From a checkpoint of a small sound classifier: 5.02M parameters.
Rows from block 15, named by matrix and row number. Each number is 128 + 32 x the weight over its row's rms, rounded and kept within 0 to 255. All counts start at 0. Numbers have three digits each. After the name is the row's rms in percent of the matrix's.
# convs2: project pointwise conv (model.blocks.15.convs.2.weight, 320x648x1), inputs 162-323
convs2.17 100:129171114144154121116123163077132192164137178103063097140034092164142137132086143124103158044108165075122094112112145189166099123111133036145130128112127062126137084109120120145081157104194123085127162166129173076134136058083162109132097166152157181201135067164126124155126115111095132119078119156061097127132106114125125125118111095138122168128115111104171095143109125107134044098068103121063160096114143151103186140174174126118163133145080179097159154136119146146149157132142148151162
convs2.18 107:191114155122149100145132133131092166123099112148079133085128133158155110157113185086165120158049092105136081133171178162135158130094155186120136127147153116080163119151089127085091139103147095159144150204097093121147086168132116166135118135170135143167115100157111116090109098162140138124136140096086112070138145149109114096153180122135110149068157127189090132105079084125202140149111084106123174123103134096153106109179176134141121138152133160076132189071146110183130121116102127145096
convs2.19 103:114112136093182131139090155059111125165144095167107094159100130150060117121236143149177093131042150136167117115133108128063140067089130163126103137104101131180171146141163144139181038111114145135096080109130125112143169136160087174145128098160184109113151155134040152106089122100159110143099128090114132094112156116068193108169098099080116196115179167149067161136086097151123118137124134116117131160079170155102094089118102123099089154100100139161120112160127149129137125075115155093121
convs2.20 097:091122069095115120157125086163081131129189133100074149123127127203122106128181111106119082130188138050073135096101074141138122123111084120125162063159109137196184052227169125141151119087129078082108127162167153066062148150117119113155148165074166091105121129159158140157214086163086128128150117089120130125146179098025177140158146076140121101094105136117096097075147101056100103170117055179108147085175205169138166126167151142145128111114092171138115054111113099114150157131118135078159
convs2.21 099:117118141118128133131120140131119116140146177133131117127087088129115127161130148104116158098094150107095147082083144129131081137101151145155120098163090110181094107126137130073070124160113173132083100147125135102110116117135136087126093116110110165158145150193132119139106178108132078082158086084113129107162143114119091144109109106130150147134131063094187093151108129150119099160128090172114225121159093144124113125114080116135111148204125150136072151141152120127193135123113127088103
convs2.22 094:146137123136191116144110127150150111090119124181157102134194102084133160112119191151067083115125095176187111168097081104109089100075098088090136077167129175135148090125109152072102109124174186177176076063173116094087094152129094094112146112135090114150136133102131112117171109136129143112138102162097114155100169120110152124124128149103100120140194135112132188125095156115158128058096168128102107141171093141208180161069133138117087144173120112085149109113162160138119121118135136138134
convs2.23 096:128152157117128182073153152168134129091124158164141205132092137093148117154162188119124126098025108169084012146176077144154152140137123154140143136113161059080149188072138081115116118130144073172133195153124097109121111095094154110107110123161160090110102186060144098116170119140124209141141069162047131184174134136094077078097132191114086152131168165105094118083138123134081100128146054133149114131173122121107173127115120126149109094131108129175095136120137147155119093131187156166105
convs2.24 102:104048081147133124143196131187137155142215162112138120183145105149109133160220101065110124135064193135143069121137108077094123187100176178103100156137176129076152136169155131130181110140093113104067110151131169081155139113092129144153101124099121086119102170109134143177119126110111147121138153136092065162125123151129140174094061075133086119181142098113097092103160104126092101120102144122082152128160140168161156135090135135149103119164111118097193115153131133114140093149162123131209
convs2.25 094:187117149103081147139115160112068084194118107150136064122078159132124135126122135137135060047018138179191119110171145101150133124038124145109132129120174154102132131135127134071170111135134113090132126158165130150126138133091115095173161099150061088166132080117093109169125123126125136089154089152125106173130141100118119147105130108075129178090063106118117141057131139103178160187144133153143113103131136145178064139118119097153119128143134091189111124107110108152141155136159000147168
convs2.26 099:100097085152106136127054102112141097092119123116104162102128138123128172066138104050145116142202129163167100106096214151133090165122094091088062152104079122174075147184139190096089136115094139119136131150134163140124121132089111092089127165135119083086122113176090177174170100152143142090150149059110147093164097076131156138110195116121108141166129093090162124142138120144137161134138116149167218091213101120153105142117102077111121109099080101155105108104144113153101181147191054082129
convs2.27 099:104119097106069167133097134100137128127121136127094127161092167130163104117163079189176111098085116156107096105087117158158139165092114154146147254109073124154082093173126121155173105133163140156112125141171084156111132093158145069146138113102081157110117104122171121144145125103113107123119135144118155169152089103078110141106107138152130147185157110088123084145132189098169170131131136160064185194072144160140128110135089125095095098148125082101144149104196099119133141171082073102107
convs2.28 097:165125117118126102112177142128135169162153118127132139194176150163141139167155196082144169093064153139100077082113128124097134160102139220142153132190166134112118130080070117094113181180159143120073093125110118113097131124087158139119108140143135127146120162169093128113145151138139137167105072143115129152157145076180069160125113133095233092157093124101056171135113116149146141165180090088154145105041148147169177170154117143108145123167153118110123089110122140106104114096179147148087
convs2.29 099:132103170102130146118102141133091121125101156142132143160110084153083114145014103152100123089127138108196093115166158124074127149105095063077132135141115076085146167177146206134088107126145162212089116096138090109147152141154049175098126152131145163154049095134114151133061122124076114122127147126152091153145127084196079143108138142113126049158114136178159145129094103178113114156094159104098131126161090115133153098117107138200132115157139094146140135152118164096156103100135092159160
convs2.30 103:153093133157086131094131088130096140115155143120108138123121150113191105108103128136119104099140140043113156127150101132145165194177124152126131170109109082143156141119145155108124100168147079095120174093151132114142134115161130081146182086159113127111149123171121098177150139149119134129142095131140151147122140095126190107180056147063131111123111147140108161152127174193044096136131140119092091148118113102094115103118170147196168156083086135121147084173128087125113135080139102165135
convs2.31 104:060136103103179182122134100192122105110170107132080075147128073114091183156087132102148119145173133138131147142156145097108137146107115144145093113128174111115138141132128123147170065137119087083137135080111124087137115113122096074123093158079147130121125114110154100188175165108189091120137149119131113140118138155127180097148181111147126104180113122111087166129120081096231124113109182154075149172169124112133130164160158146191036127144139114115154124158143147098143152098112128228115
convs2.32 098:128137133158179189154174112211133145088063181113111141081122082188180154100143088124134114112084118146137148118138128130135128149088112103164127116106120116192143091103136135107083134155148158080165114088206229179077167119164169121151072164150120120118066172102087150098142138115071145134117145207129126128118110092161134068112114123153080110145132141157174111129123145142088090168126150086100138067115148132128165111110165083127103155146132109116108099081094170098105099152130170133157
convs2.33 100:146166138159126184144146122154125140116042106110138107132138116126144079117066134102160116130088122137176142164141149144103133183117113127143184137105124115093139120159141150163177203107141132151150229190101101149135088163153179202134124168150114123174134154088163158117096131106107134101144099120156095195086133168040144098121127125098116102137138140075166113114091161095124127117120063132072116163133187084133151141102114117121137153171120101124065169135163075092098098089173123177137
convs2.34 103:169154122175104111148125145097149116131076141132255131130139125123118163110094105118139123099110142134082198197120148125134149090090144087130076125009110110102085153155100224115132052121136131077107160163132134177122111098128173092091144141139142129132143129069150129138106097055136199128173152161097143103134142139072121130100169147173123149089113089132145093086095089135090119204109157099169124156142075124144145096146137081153094114077105137115152102061132119130167139165089123182141
convs2.35 095:089140098150142152171106143176156137114111142118063147094128137101141152143089110118151158120094098195105155168122143110090128134138100076141169113133142114105115128094131117142175192093100131097119080149140105138142134048063138086133157108115130145133153108093074121067151140050128147119157161112100127188152136138124128123119154114106107111157079119093104072131184112175094087104137154109142178144117161148102106127173074133143111130159073146134129215181105152129113179130085126177106
convs2.36 095:154106137125138124113112141159138138117160102146114139080083140118114175136120095107107164080179193124161093116092144105181155157132085140136115163186148172100171121149120115120168103091101103087115101136130098107099129166142124128124129135115076074102152104089148104171138110102142123160106100094110133123125112144139155122163106162114155174123088135129106112073152087114150117130149113179173123130119141088162162135093109130150159114087124137096131098087131086098115122063089133126148
convs2.37 092:160129111156104170136142082179142111048197173177103074160171162125132110157108132138106167076136130115171133113062146110157138174130134133140129137067148133133108113147136094128136146159108136158114130156159080149143108129115110220203164085104136128115115120152097201133160129017081154147193138176128124173106120139103098092146122186122137119148107103119068126127135135182107151123151119114137083083113105153182130128082112152122092153203017077139163135078127123161133112108121110136053
convs2.38 104:066107157130117229141116097146160099111141115145041136168104133166179137091086055127149129116109133178089135115071204113171147111162120091168155090144127098130100120095129120167102136152137165118102137196126154146134112128101068114141140161072151146085151135127128111158160184128093059113099157117147118107123111151122119081116103119155107125091052139107159145153121113121128111134096177081035146127167127181094156120114079145159098131090174125156055089135140130091140096062136165107156
convs2.39 100:141110137135100151108134143148126127103196121170177149147109131166099116139144173199112106145101104156090134111172149145107122149148153179164109132069080149060157096164173134130124145096140128153148154088105144109171119176110152147188140144145097102131167160167065170130092101194101195179166156189046157118158169162050138124127118147127122145146151173090080119180142135168139155065124011107101060129208163194140157146149143140132091153112141145148140147119161176133138124164117170127145
convs2.40 100:143131181148186131134115099135161117202106113132113152172135156160126103060100141167135133085137200100161170150167119136114144117166098070133106106131157126214114156147043136189166134153116156064162143130121102142111147134123188058125152190116158153145131135131147173112110170178101125124118179153146101110077147082096103074144081175148126120120124146123159127150132061078150139149124166165148162095112108093145144103107214142029144151105150149113098100101142149135114102122141146130161
convs2.41 104:134100154110156124151118098114148139113111067092142110151092195106121143134125112088116152146124113138119121159108139131117147086128112152119155128177132132160137157075138118146079118111121136067175124130145070128089099110124185061118156128125168125135130154118113128116120121143162156123138087116145131134136120106150100111079128167150091172054106105188081150070154104113110138105146043113233025163112093165133098100120124103155141119123106172089134148154114154136168139133105080086149
convs2.42 104:107122151149132189203130115090153067086136050111172088042110087097158055071088194194105111137092122087156086110144150176116175129124148150130116128122164121094139126110164109147102190149164164156072161181125107090120122164142104167142129152154058134150129135080169159126163157148131153133120132113100162130139128110138137143081135096109124148127096149133199102125146162112115128145112153024108157125174114166122170135139094153137119088096160132119136123126109092123170103159139139211153
convs2.43 104:121163101109129104145104099151142089131118099104199177092150153062124212097134114120105109138104104131136154120177192112118164171156136156059215102125132129131167045155100146092157175087148139133202098099075100132140132151125149114070100127187099084133086122076133201135111131138107126158073208128096162082123134139139142124099113078101140130059150124109156166081127141138091095141141127107100131112108115088082137105172187132103110081105154069131111119123081081145143097151139089150110
convs2.44 098:165084203154140127093158124157103179090139148119120120118165099119136172083139127107144126125125158109105105097101069170139090145143136150160040122166066103154178115187128107151130148131154113114135103141053098148147128132141106143162049127163135095097148115123097128122106093206138150103095187120133099128123127175045162115143158108176129134082148147129237164137141086111152122165089145126149070151117150163124144186070098121134130135078103097083092131131169114123150130195135166132184
convs2.45 102:143103122118120072125128184063134114065172165160174108165159174173137145077078109128162084125056163146147163097129155122103124122127166171108142140113104156167126094159091081148140137121139137138132163116136217108168156142129209162144187173138152175103129142138088150087096151133142143133104120214097125176150191118132126127127121160122169112139116119166127105071070079153139128087125112120135155112118101131116166101120144165097093132152126181124137209120125160130094114106059167118077
convs2.46 097:148183178148127080154124122131141130138132117136201129104144070151173116148127163158133155109097181119116095112153140099144125134111135170130113085129099051065194094113160157163069148165110125061091130138122132130101169093111137116132125129159195139103135161115137036122114086131043175157131163071085104149164137159228096150103141126096085113140070109093193115147144076098081078147089113172143115116116114200074121102117169161123109149140149152116158128133120133126105147133123164094100
convs2.47 099:158156069102120068128167145160139140163145173090123111114102185111159101109119084132074150122137104116136071164117161051094119038138121129144107169146131142113149095138154027137107042191136134177142166148206154155080150132134091147101226109152162141140128125124167105130157090102105121169100208161134159150151131083112150110217091138097108122123132133166151125102143133096096111089104136150066137118144144131114174092097102162107180136114139100163160104106049131094104127093123161159108
convs2.48 098:132144110145160102120164125101146170137122118151157128114127180116102114174140179110087149146148144109147093107067100138161175153119114201154139181152115112084125166099060092138144149111091142078103160172136106100092122086086173078087183053145192142138141133131128149151132127090139163134073118102122112152160107134090095080146155172100179143080158137187109125086152060100077113065168105182205153132152148197173158124062110128129173091074100085134159133133113097139100082201168092167112
convs2.49 101:171010072069156129149155137117138121164176133081089125138072103165112171113081110118115123151119140105132134101125141113075116129141105074077155149153130121134103116120124243183130150137100112069131194096143102140140140188162146136155104130165041087112176151124091156139120132106145124131121125153077145131107128119108155171139215183127160122111150019150175158099150134107128136127128135121119089176145142152141066107135124113162115149064139131072120059130124103117173158152159072090176
convs2.50 101:116093109172103163141137141132120161134125136131116124121088104122082075178126088106127107112111185125048189086109128118119147135131135131115151119120162101129178107139092163117170199114151070083131112053125137171137158188150119204085161126123117097041118141128100098143144135137114134082120143125125146179107168135084140117142154149092152108144130155137172164127127125121180119142159074114085099124135203133115125141138169084071109117080151136139103131164128100129141098170112104152137
convs2.51 112:087172144116161128130088118082127185171137165133141108128068155136139146157164127165138129140218092095109114109156175110133137111092079126177163073117168150155108132110051140099108103120160174065125198111115119149093149129141153132136139152138109119166114130150164137119130114108139117143147125107181093126115115099170071086151105140129159120170178088135172136128147135182104106119106121151161099154112171065112121115156155099133093085100127115102187120121130095192150117147176145173114
convs2.52 104:118085070081143079133078157117107121129150129150176118140117126121123143151052060131139079136107126181155089107178176103096121119128125078070072078119147163148142120151089174156138058107141106145090083155145144074155171157116135150136081205103147132133146151151101193128144125169172146173081134138136088140164140097144114164115204164152074110120099083133164070098130094156146109093074174087102087145172114123189090151117163083220106175138094089127147167109128143089126100116174139103123
convs2.53 098:115124179098093127111150138142143120164158164121201195145155111100157140148123089124139100144108082067104048108192085126086082161122146154083100115081130173153127106100129182114141219081105074122111120133126124176077129199074150156115161146135143102119174118126075100161112151196211125133126140092173090094101107181165094161098158124140055126135145124146134169072142131158078105122135065153195078148100106134068110124127139132129067119154136151130168099180101133124124074111142068051167
convs2.54 097:079196137110149125117151130125105100060103125155119115119183093139102114107138145112154164123113183069146168103097111105134110115121161198173137100183166156148114175120154130150130128100123120103097110158147142102087141077161080114146128135133059184175161094200170091140199124086094167128102130159147107185150130147069146069198111099116082177151107154139129097125064114108129100154112112110174184117191130119216147116109093131087168142193117150165089125182091137126087166093110155080064
convs2.55 099:163105167162100130078127163152114134110096113201074089098114096092166118065145135144162174129100129089164101153080104203120186120133171145133144092141068106147084161119145081107155230075219077110128054154111116153124152107153162124145169140119156177109171139141160090116139169080175084171125079149109175142187136165161088112091090098094132093109151124103162127067103051099188138104087130134124145135121147156097112131136111144142122105120114117140092147092113112140131078091106131171125
convs2.56 092:116088129142197087163118122178136131155121141080207104112105062054094147171097202129112123143155122172116151115155054119048104178147104087150102176130072195117133157088091103137128146112152142160191100160137193079132099142091174130054130149162162120148129170113147119165080077089145171098102180090161134157138129225144127164109105126135159148152149179136150133155170180152120144130139114098070131108161125116058163141156102133135166082105140135112099162167165125088105100151123118134123
convs2.57 091:130125119123142135103108120132165210165108133158173105116178145172126101114171136199155145178111110141141125090129119111116097212175121150127138157098123155171153116140192124149080134113100067143121138167108117134163162126104142134062131153128184096134109137149086111127075105208150115092151140110090121122196092136119174124119147163135114128123144123122067084162111097180095110105177082154112105125193210171168145138156212107150165129153105159147136096124155124090175103133150124191135
convs2.58 103:092197175135154073107118145100105123136089127123048110102127177131132128108046137137079137088122119080152111148126164123126155103123083169166130122149112165130126162125124114121123112150107142126120162146144130164102158061075125042163131128139136062156139092139127128119204157162089135126169135163153094165152144093137090092185149093139045113158077149095045150127134097103132146098102097124126136104125138148146125073115129109105110112212061089123073140090127115091106159120046090094123
convs2.59 096:174170099111075153179117122124138154108157132151134082148125167120172147093201100145163119124180140193131124155133088094130118144159141152132107107152084082151164073102147110106127119162133133156184049166149121103093126116151114146109141082094174068101120100150099115090152100156102108159105072184191114089099132109094117103155146120086139149104088140078084077080137082135168133173141038146131098126121189114160153142094143118187170172100089112101121135135167121084099152068061168141106
convs2.60 097:104191124157135143166125135105134147090136122121088131132145111150157138158137077074172157155053129184084108131125067142074115118107101108176143141128141102119121139110080125124070119103171071146183164099072146084143106087122165098066156125151201093154115138081138120082136147140117137105132153171106132129137130128082128103192105097068164137141135126144110190101178142206160126181112087110070100133143116109084120119148113120108091140073171141177152076166105130116115124112136124180074
convs2.61 099:145128120107165138109102114141082178159133146143121118114126107155110157093203136111155126090112155157135114113098086144065133158144094144103164142094164182137171124122151168127123124155175124122143151186117122128167096096106134041139087140174139020098111121189147090144136167153130142143113177107221166103094093100060171097097113105121138084138147160129104117183156183118112136229086153069137116067146141071104082156142130155097178107212154144078143163104114128116155098156142094123102
convs2.62 098:054120103080177135110146151154106132122128148160178191124157173128133085061157163109134154186089198234139114115156132144171073128160090162164148073171159144144110151129121145138113148070153086072179045127092198111126087118130138166151114128132164079154063121131119139132118144122142100088155141161099168140127082079130128113144137203117170144088192141098102153072158124157132138180101093148175148153141138078166120157132157144134143169104114113109139111179177157112133129155122106190079
convs2.63 105:118096214121142109091091111207094055111170155130112132102172087116159178130094140102134155138140184121153063156060100201115159095129100073121050150155167099131121089094136145090126184201159093081131131114116119110107105198128150085107106143108142132131150145214104137147094160162110093121121121149181067104087100164119139103080095146121154119192131168118156157161151168116145117158152098161157139159124115141108119105062124063202193104166116114114133163174124115155092127158076121043108
convs2.64 105:102120058198141112108128124092158162042154124103139139129122154079187100119098138145126116127103184154131123107071137139130118172112129191163154106150150116116086113068147102119131098161174085133082145118148114127113189092129111104107063101167169154171180100100070132064089125113152153143165109092149119182149093125102132123097124078107134122138062106099138152146166104183080164088140152119186089112118109162135143131111094138162113125135102101111105103139134130111115114113036145044154
convs2.65 099:084159149128183098135142104151106089104132137086163107139099092123064097135117138173142154153158109114153113173141135149089150127120103223102104099164080150119104078149144152133138123135155093210069158115087128175153114090087102183126131127089193169188191112137156154090132122139123111123122211137151138108129157171209106171147124121142152153118121097147116168115114159135087125103123168147130147130153151160123140147183099134169134117231110148063169185132151148110152140173137143091153
convs2.66 104:117146102149071130129123130159162192128128197109164089123096133095147141170149122148116112171077149118086152127091103070128155154114101081111108144153108087187154106123141109111130084137128110097110101130086138108109070125102161149078140098108109190125140146076080153153176116131093156068127098117119123160110140160044182065160157105142116150157159163137122157094122047163116104141180140147112128107092162162096107112092167163176133135138111113100195166116091066118146149168146118093138
convs2.67 105:139097092118082098096127154094142125098107121064165161114127169111131124195073135154087164143070150097148106108139161083140148080111161166135103126177118130165139140127136142174141095118111101150101162120158179142108106117150165180138151137125175163177146174111110097154099134125119140134108116170119066125110181177130133153149119130139153107099143143156174135110113073167097085136096078073133111151159151181104184107128112129136077108139144160097102112160133145156162171152140105144105
convs2.68 101:142101154147102078148063117113108098123070159116194175115087157100108116152093162124153059096064188132084065181127153027175177120137103133081159168082136182086086109165074136111141165102173177167138121119121080127136102165112144186144144107128113115134108169123117087206131151112117174146100151158085129128068122090118146122118139110117181107110182112130195121173123170134093124053140048096164170148138121159147111142092185122100147116076120147165105102137140100176149118083111126171135
convs2.69 095:140170201133091112123112086106084151126060131121159119092140096173129110144095146122217147090116116042171110086134232141144128096123103121132135190105097120150097114173116174159112126190135124101083121189128108117087152167127090089121138136142131102118149135158029130141121098162089109132138120130103155117142155131110129182145144111163127117086129132080122101144112107162164124133127040126171110098145066122154154137098099136158093124215119116148090144134157122120179195152145178179145
convs2.70 102:112150172074198186095134158177077137079130086181048184136112086160097128158179122145133160152079137125146108099148129179167148163162126090127106123133196153160106084142136086104148200129146093150139103124169137100168131128136165169186095195044114031136141179146152124132122109169133167142157139096126121101136144156109112131098150128168176128129123141138159130122104173140141112080122199187130140114160129115122164147100136140075125108154126118143178144110118155092122119123152125135153
convs2.71 097:176116143187130121106192204169145154140118169107145117100169109113152108171151131049093127105130093109161104147134118107144142103165125176186158142160109189199186132119112114168114136146123114133180142113139130149114152146149181152101142115159145177121129102170159032113128129097128063131106149159047116137096126166104191131161087106137122137114169114150128155152146125167118097176117146176101153127057103106101112154116130115182132116097151119162138126113161123141116125149089068072147
convs2.72 102:051155076131093175103124144102170150118175075119130098113152123120091095134215155126113083101112103117124139143067148129086110144089132126120138083130094156137162145117172073092103048131118131128093160157088147148161085110162092094141171121144088083135143113127158171082106098159127121112110127116098136115076123144107185077185157101140151136135183087103095142123120147066162211134113168043169123125167146130128113131127166120114099081093088125191087173129048112096147136093138131105124
convs2.73 098:111190083135083136086113123127164147096136165090108123152123178153106128186132094170113122111171091139112115130164092121150158121127128054172110190107120165119120179108154084179175115102166100118135165110165120179110122116069144142127125182136122190177134089110171170121078119140128184153126163140113089145094098086173123131113156102136154146177163093131129147154080157122116127118161095197124090094090194100140128140103088135111145151128127121136203125149073109163144101112127120121052
convs2.74 113:158098069142154113143142129074074157166165186097121154107140138145093129119137168098131152109079135107174142105118155129122140138179112181182158109100158118186066088151129142134186147072125120100092107096141144084208104137139114128128154149177156110156152090116085125108127146155080142117107122127119077158058119086163204163128171095102115084105084084099069107085137029133105172160113180086162099071147157134171155147154106162048157102149069134106177163091146113155103159167086112094169
convs2.75 099:147098121088154153105154122098142179163094130141080105146126102118135138104147078212140147167109124124142115082115153098093112202135104053200149120087146056144171125117173104085157093123124135132136094138084146144190140158072138168120168146156149124097159153161177163156106138129175139081077137145097087168095098089122201127039107100125132069155137163203126097097116077202008111116105120158123123153103144127174130090176119139159148141112114114145142156123088131131120138077176074099074
convs2.76 102:069117105124145075124149158174131176127156095164071152165114134132115145204123084092079058114132074132114133076060100072144089121100121076090113134111137168133169085133133150168133092158117156132063092094163104116127092079110121165117122060130098233056080132137133117131129137133188090118148120123069156109089111152111118120145089110100085094112136164140161117162140222125100172174131166117143140125102111101103173128138093125177073143127180169107132120108172147143184127154150079085130
convs2.77 099:161145138135129138149147166192190117136142131142145158048080120126082117161142096135110146117140188090191175098136118114162150135134114147177133097182224078108078092165068148137102100124114130074132124199137184108111166104097173125077138120139136147150158125101140140140181157119100116139120152218079115134158160153079138113138070115151104145156127169098114173145101103114131067109092213108136160105095135122182221086137125151178131143128109072147113124107119195138128117110093124106157
convs2.78 093:202093117111192155148147119096115155119163116086152071119058150125127137087106039138147115125116122109139100099117098115106146132069063091172121146142143052103098182158109138150156135132095084129158084158178140145074106072134131116124154117125129059125079112119137097136155116040133125084149177133122157071125127165101181137107094207113155104137121134184143084089081108187130122090133138151158120106157054104180183101128090110106122139117058071095120152134095123077107200104132058143203
convs2.79 093:127098133105112109112123111132112120111156128110099162191214130130141150132150131169097133110120111120121100103185134104143121097117165119094127087127144132133105154179197085125149148117029078140097082126065106090138182069107090163119097082124152149128088167190111114122134116132100128153160121159109110165137098087136148089130144190100150126125089166122167133105192107200129144178132129136138121110150119115137128143118135168150169177122151098164144121167110150157176151115099201110156
convs2.80 103:080153101114130067115118118190145084097119145116093141135125116132167184091099105120126145120115091112193090128108140115137166112151151099096178077116092075151126094087102105133151120188108157107118136106093144110148093167049086148153150089091129112087143086126109138150175113129155093141104150079116126160182139109167108116124180134121137109173091077178094170078134133083133143148124172070069181079144124121159111129139162147116133183099099142141126109089124130128172128122172146196199
convs2.81 099:115119142137104175165126116162127141095130090161055103133116171115137136117179220148149103103135083157121137106166117126156127080147109150158103130162147109180122106082099180143123055085107094150113094122107114088145123112122145215114122160171135113181147077117120119065100093130114152147125123147148143146152106181084115164125093157135119121117129158141072131123082149060105064105143119104151066150128168116068148064207110173140130100092079158103143178139117082168109124181061151196084
convs2.82 094:187121095192122112105157137108116113159116150122156150135109121157135176114121165150109147146091102170119164144119080153168141182145134115100164128156082173148119092141094180119156039072125116102113124181117107100164131136166158124092111150142129133088166125096135116170131144102169068152124138079144095142115120112082135158145148142093160090104194170159174176134097111179121115180188042148136103094153149095123151115124120103057084153158127142084096115062140059125196095148072096142111
convs2.83 102:117121162109163107135152090098170095092162152205188170126129103127111126108141167181132139126119148072140143170154162153174101163164152226193163111141095104100111103148141142147086152192121086159100125163125123132088153144076157164124160110120195155150116189155132110153108180167101159127145144186080131178172163097148132178103127167137138168139123099088170153154124104136122115125130093114082146151115162124097121162137131162089130127093086100118185109135163159093169101055215131160155
convs2.84 105:137132088113118148126112133194119157127097126141107189186063134133090166166119033128118079157175154111121168070202158133154107139133097119138132067101175153198153064133151135143119078116088117144187146015079145060146113066114107107144124164081183155139123098185146116115180101088104152095157082146087163137064130137133076130142111126095170105104109085078142168116127163094146088154086096174050118152173175156143146199156137129153106141099191154168119113211153109131147127144082151105154
convs2.85 098:145097130156158119122092136163113138139154126120150118140147110182146115160125090130132143122083142170127154174069111130153095187152092105150164084128205124138067111094089177105120092118120128125091098113111104086149143119171196101106055128115108113120137147075087124088151088147112123099128128127170108103108086101156033096141098134138165128132092146129131132152160205170171115092106128129146071097158139097093155157114096106113169069094065125093172096148140106116121103141082165053107
convs2.86 095:106146155132129165153124121144102052088125113165107112155148153127101137124115100129155105100115135112129133131144132153154150132130062100134075121138133115100156071147094129094151149076095214087203128118180076134119137171146195179098089104145174050139133139119136148195123127194153118110146130128184129089107138168178146149133128119144116147124119159088187156158153095117157124160173134172124062110143120132096102160137117141114134142103155168110112126132153115151141132148196107088106
convs2.87 105:123154113111132121071122132190093083164104153160111059163187035139055160141134101118103068142148063146140111106167180168129144113115106150138156123158155118065154123128169176146192106122085155067133175114109129132126104087143116116102125166084149099137116120109167123152126172095147104112135167110135097097084155161161120122088201111081124102144155162123110140145114096136141076156140211138138090147110126151115095136183126086201114099158101115111071063175124143094131099139126136171126
convs2.88 103:175095114119061154158163143116105134115121123082139166107183101146147069109107146122180135109098094077186124114146099100164126128104114128140136136102145090105159117190185109131108095105146153170173108149160070123129146059137083070097170143067134086090159179167165185141200108157103103123110147097058154136164135165149118108160199097139126129127096106141102149123096083091139091108108188097103171059161108157109140142210146123114177132103130107194151123106111126158094130156102154137159
convs2.89 088:131139075116150112128133139203125126083135150165073110112167111147133191131105142190146102174099152142119172117143202181118152115139140191157146180103126127182122053052123142111123123116086086126121158092106098105179114181147090138090107112127108127164112098096128072122166152136105042152122168130074134089158140125125106168143105142134079111171142088124099170187133123127159124135148160117150107204153136124112152145098158126120137140086108154095075144127146158158189150073145171119154
convs2.90 100:166171101115134159177163139152160180147090102170106044063085115140126151114167111119105137129113082125126121122078172130133185131116124174140201126183125077194122158177159112123123140154156197181091078118155159139096154095133168186172144149119141148109104152132085131106111142144089104123108110019113149136128131106155091125134111117080068129098117177117112135103129078148094141114123134097087128135059129185171090104157123101179127126121103150108181110148086139090070102090108153112153
convs2.91 102:152136166136132115106110141172076065111169128125112149135124138161131123129128137107127114170224168155135137175212139136133154121122065103106149073068106121165061143139147140109124138133100111160111138116144108144136166142113108150156059081127121141150154110129163186092117156103135161124141092111117130152162091119098164145150140138140156121181145090161169160097125199137096191094136104136145118122242135133186182161129115157152140137083179116111049121177174167183129161057188145118118
convs2.92 115:086078056128062123093129156105134157118136116106119151081148077122168126115133095121065197133177151113132142111111129070151136132116119097100083147131147104132150178142060090093150119144144072156111127074107139150121134126190196122160129155119111236087134121118136142143122119148125120115116117066138131142148134162107118097126150075098110130181108174080175121164141146124109156133107160102111099144157160099060141104128148117073090084091130161147139090114127135142159189121162164149116
convs2.93 101:156127164092188149127109146175144150137062128118105124096134145103138226097088095146096129169139089144111084091110084098122150132118142147129170153153142143140160169106112089119104122151106161109172112163172109140173156142067124133089159098146153068153160179091146122149180120111114132152114148115123150064155118126124148180129107119130106085163159149230135107093184131171107126144110141143157128177114195144152127096104081098113117145113152135136113131089151109106129098081116068185113
convs2.94 105:131127121105135126182153085138146089125189148154105045045142101091134124137154112087147160160118166091153115167095086170172089202158129133170110064121105064161111127147080111188107206165127080065106119098098139088145151126121165121122086074119133072104143203093128103142106143118118099100193121120160128125171141121153115088115120144112114162114114120057194096168176095139133121128091173205138133129121134129124110104089165107098079150114086071125163129152125112131104099116149134128128
convs2.95 104:094098130136134161155149126180121126061153143140130136084146109148134156107107176136157117153038122163153071175115109159114152148139114114153120088105048091131129120176110113153129195098121105133173087145138160119152152124131166110114110150165068072106168107080181129158089120137110151122113158072108180137184159191075119156054070165106087151058085098093089108134138144139140111078101191144161108128169134155149128140109102137128127119150071110153152109144140147087117144155144104146103
convs2.96 099:104145085147150173135127091100121105092164144170161118104168139116102147129119101104141163196183150082142061071122213120157124177135118153082091083131081157141124127184098123136144092106087124106140126159109154104151146123128120154073109113119082170113118137166170161137078098123129114109148200162131129152117172158157167109084178171171096101111164116143126148161123155154076064113136130102181198190156076130162126073113160132169146074069220100134094111141200134170114154120148213107144
convs2.97 098:110255171128120155172100106131130145110137089141113124109149097178092099147182169134134121136163132094128140085061141099116153099090125138156153137159157146089167219152132140127105141063112137126145185156096135095114066183186133109101156098100122162105174169160154177098131082105145127134134134169111125107116150092080070152123126104128140125115126102169113105116077162057120148058090113165164139167125167140145093176153115114173134127133096098129101095148169127121125078107113191145131
convs2.98 107:109162148160137132148134095150126169178157127146182138098134082178105165122111102137125140104139120161039096114164076156164115120094134119118106124164101122125105143087098072126137114119086098128139156168145171097105142102126159161095137132139170203151166147111117101141134123107119105135138123124148142090094123170093117108186091149082123135087132154104149115134142152129161068145167136181143192138143120142112203164095127081166131099157107191113095122151117098071100112062093151121144
convs2.99 107:146130164079149144135095140142112067067105141128179149163120099114141162122083093119147166154111110130113090143136142131096109141162090027114152106128098095127148149123132126116117103116149143129146195138172169103105152143064132172098052134105060101111096163104113134148111128129115083068126126109168120113144106163095139056147189130142102162179116126176139150143126108168118076136159190112103155144160118156174107133131147113135164142137143183086124149144154154093168168140142123133141
convs2.100 103:075112157170103067098173109161107147124111135148124134166114117152091094151094100131188092092162126108196120098137115125110097152153166044126156114127107135093122193146134182116092101163146114160189143147142117168160158139121148168113139125118141076147111130103089107160097146143138156128161058104125168148119138203102105127145191155133173165140138135168009126109128117156125126085161115117117146134179101156161101159106135113132087137094143164099164157146124074092102153183177103147158
convs2.101 094:114087063093058181118096151128158119156136099167142085142137158136121131159137069140109025137102106088076085121156144182109107106199074131156095122160162108091103157172077142153179176187131140150167116154101099120111154119149107067124091107136110166205125140156154113112085186119110087123110122122122139128107105208072104100163106163127142066099157129102137157105168138130097148111125180149114134177044119093108142143165120066159152118177152118157114130169156116124127109089164086117080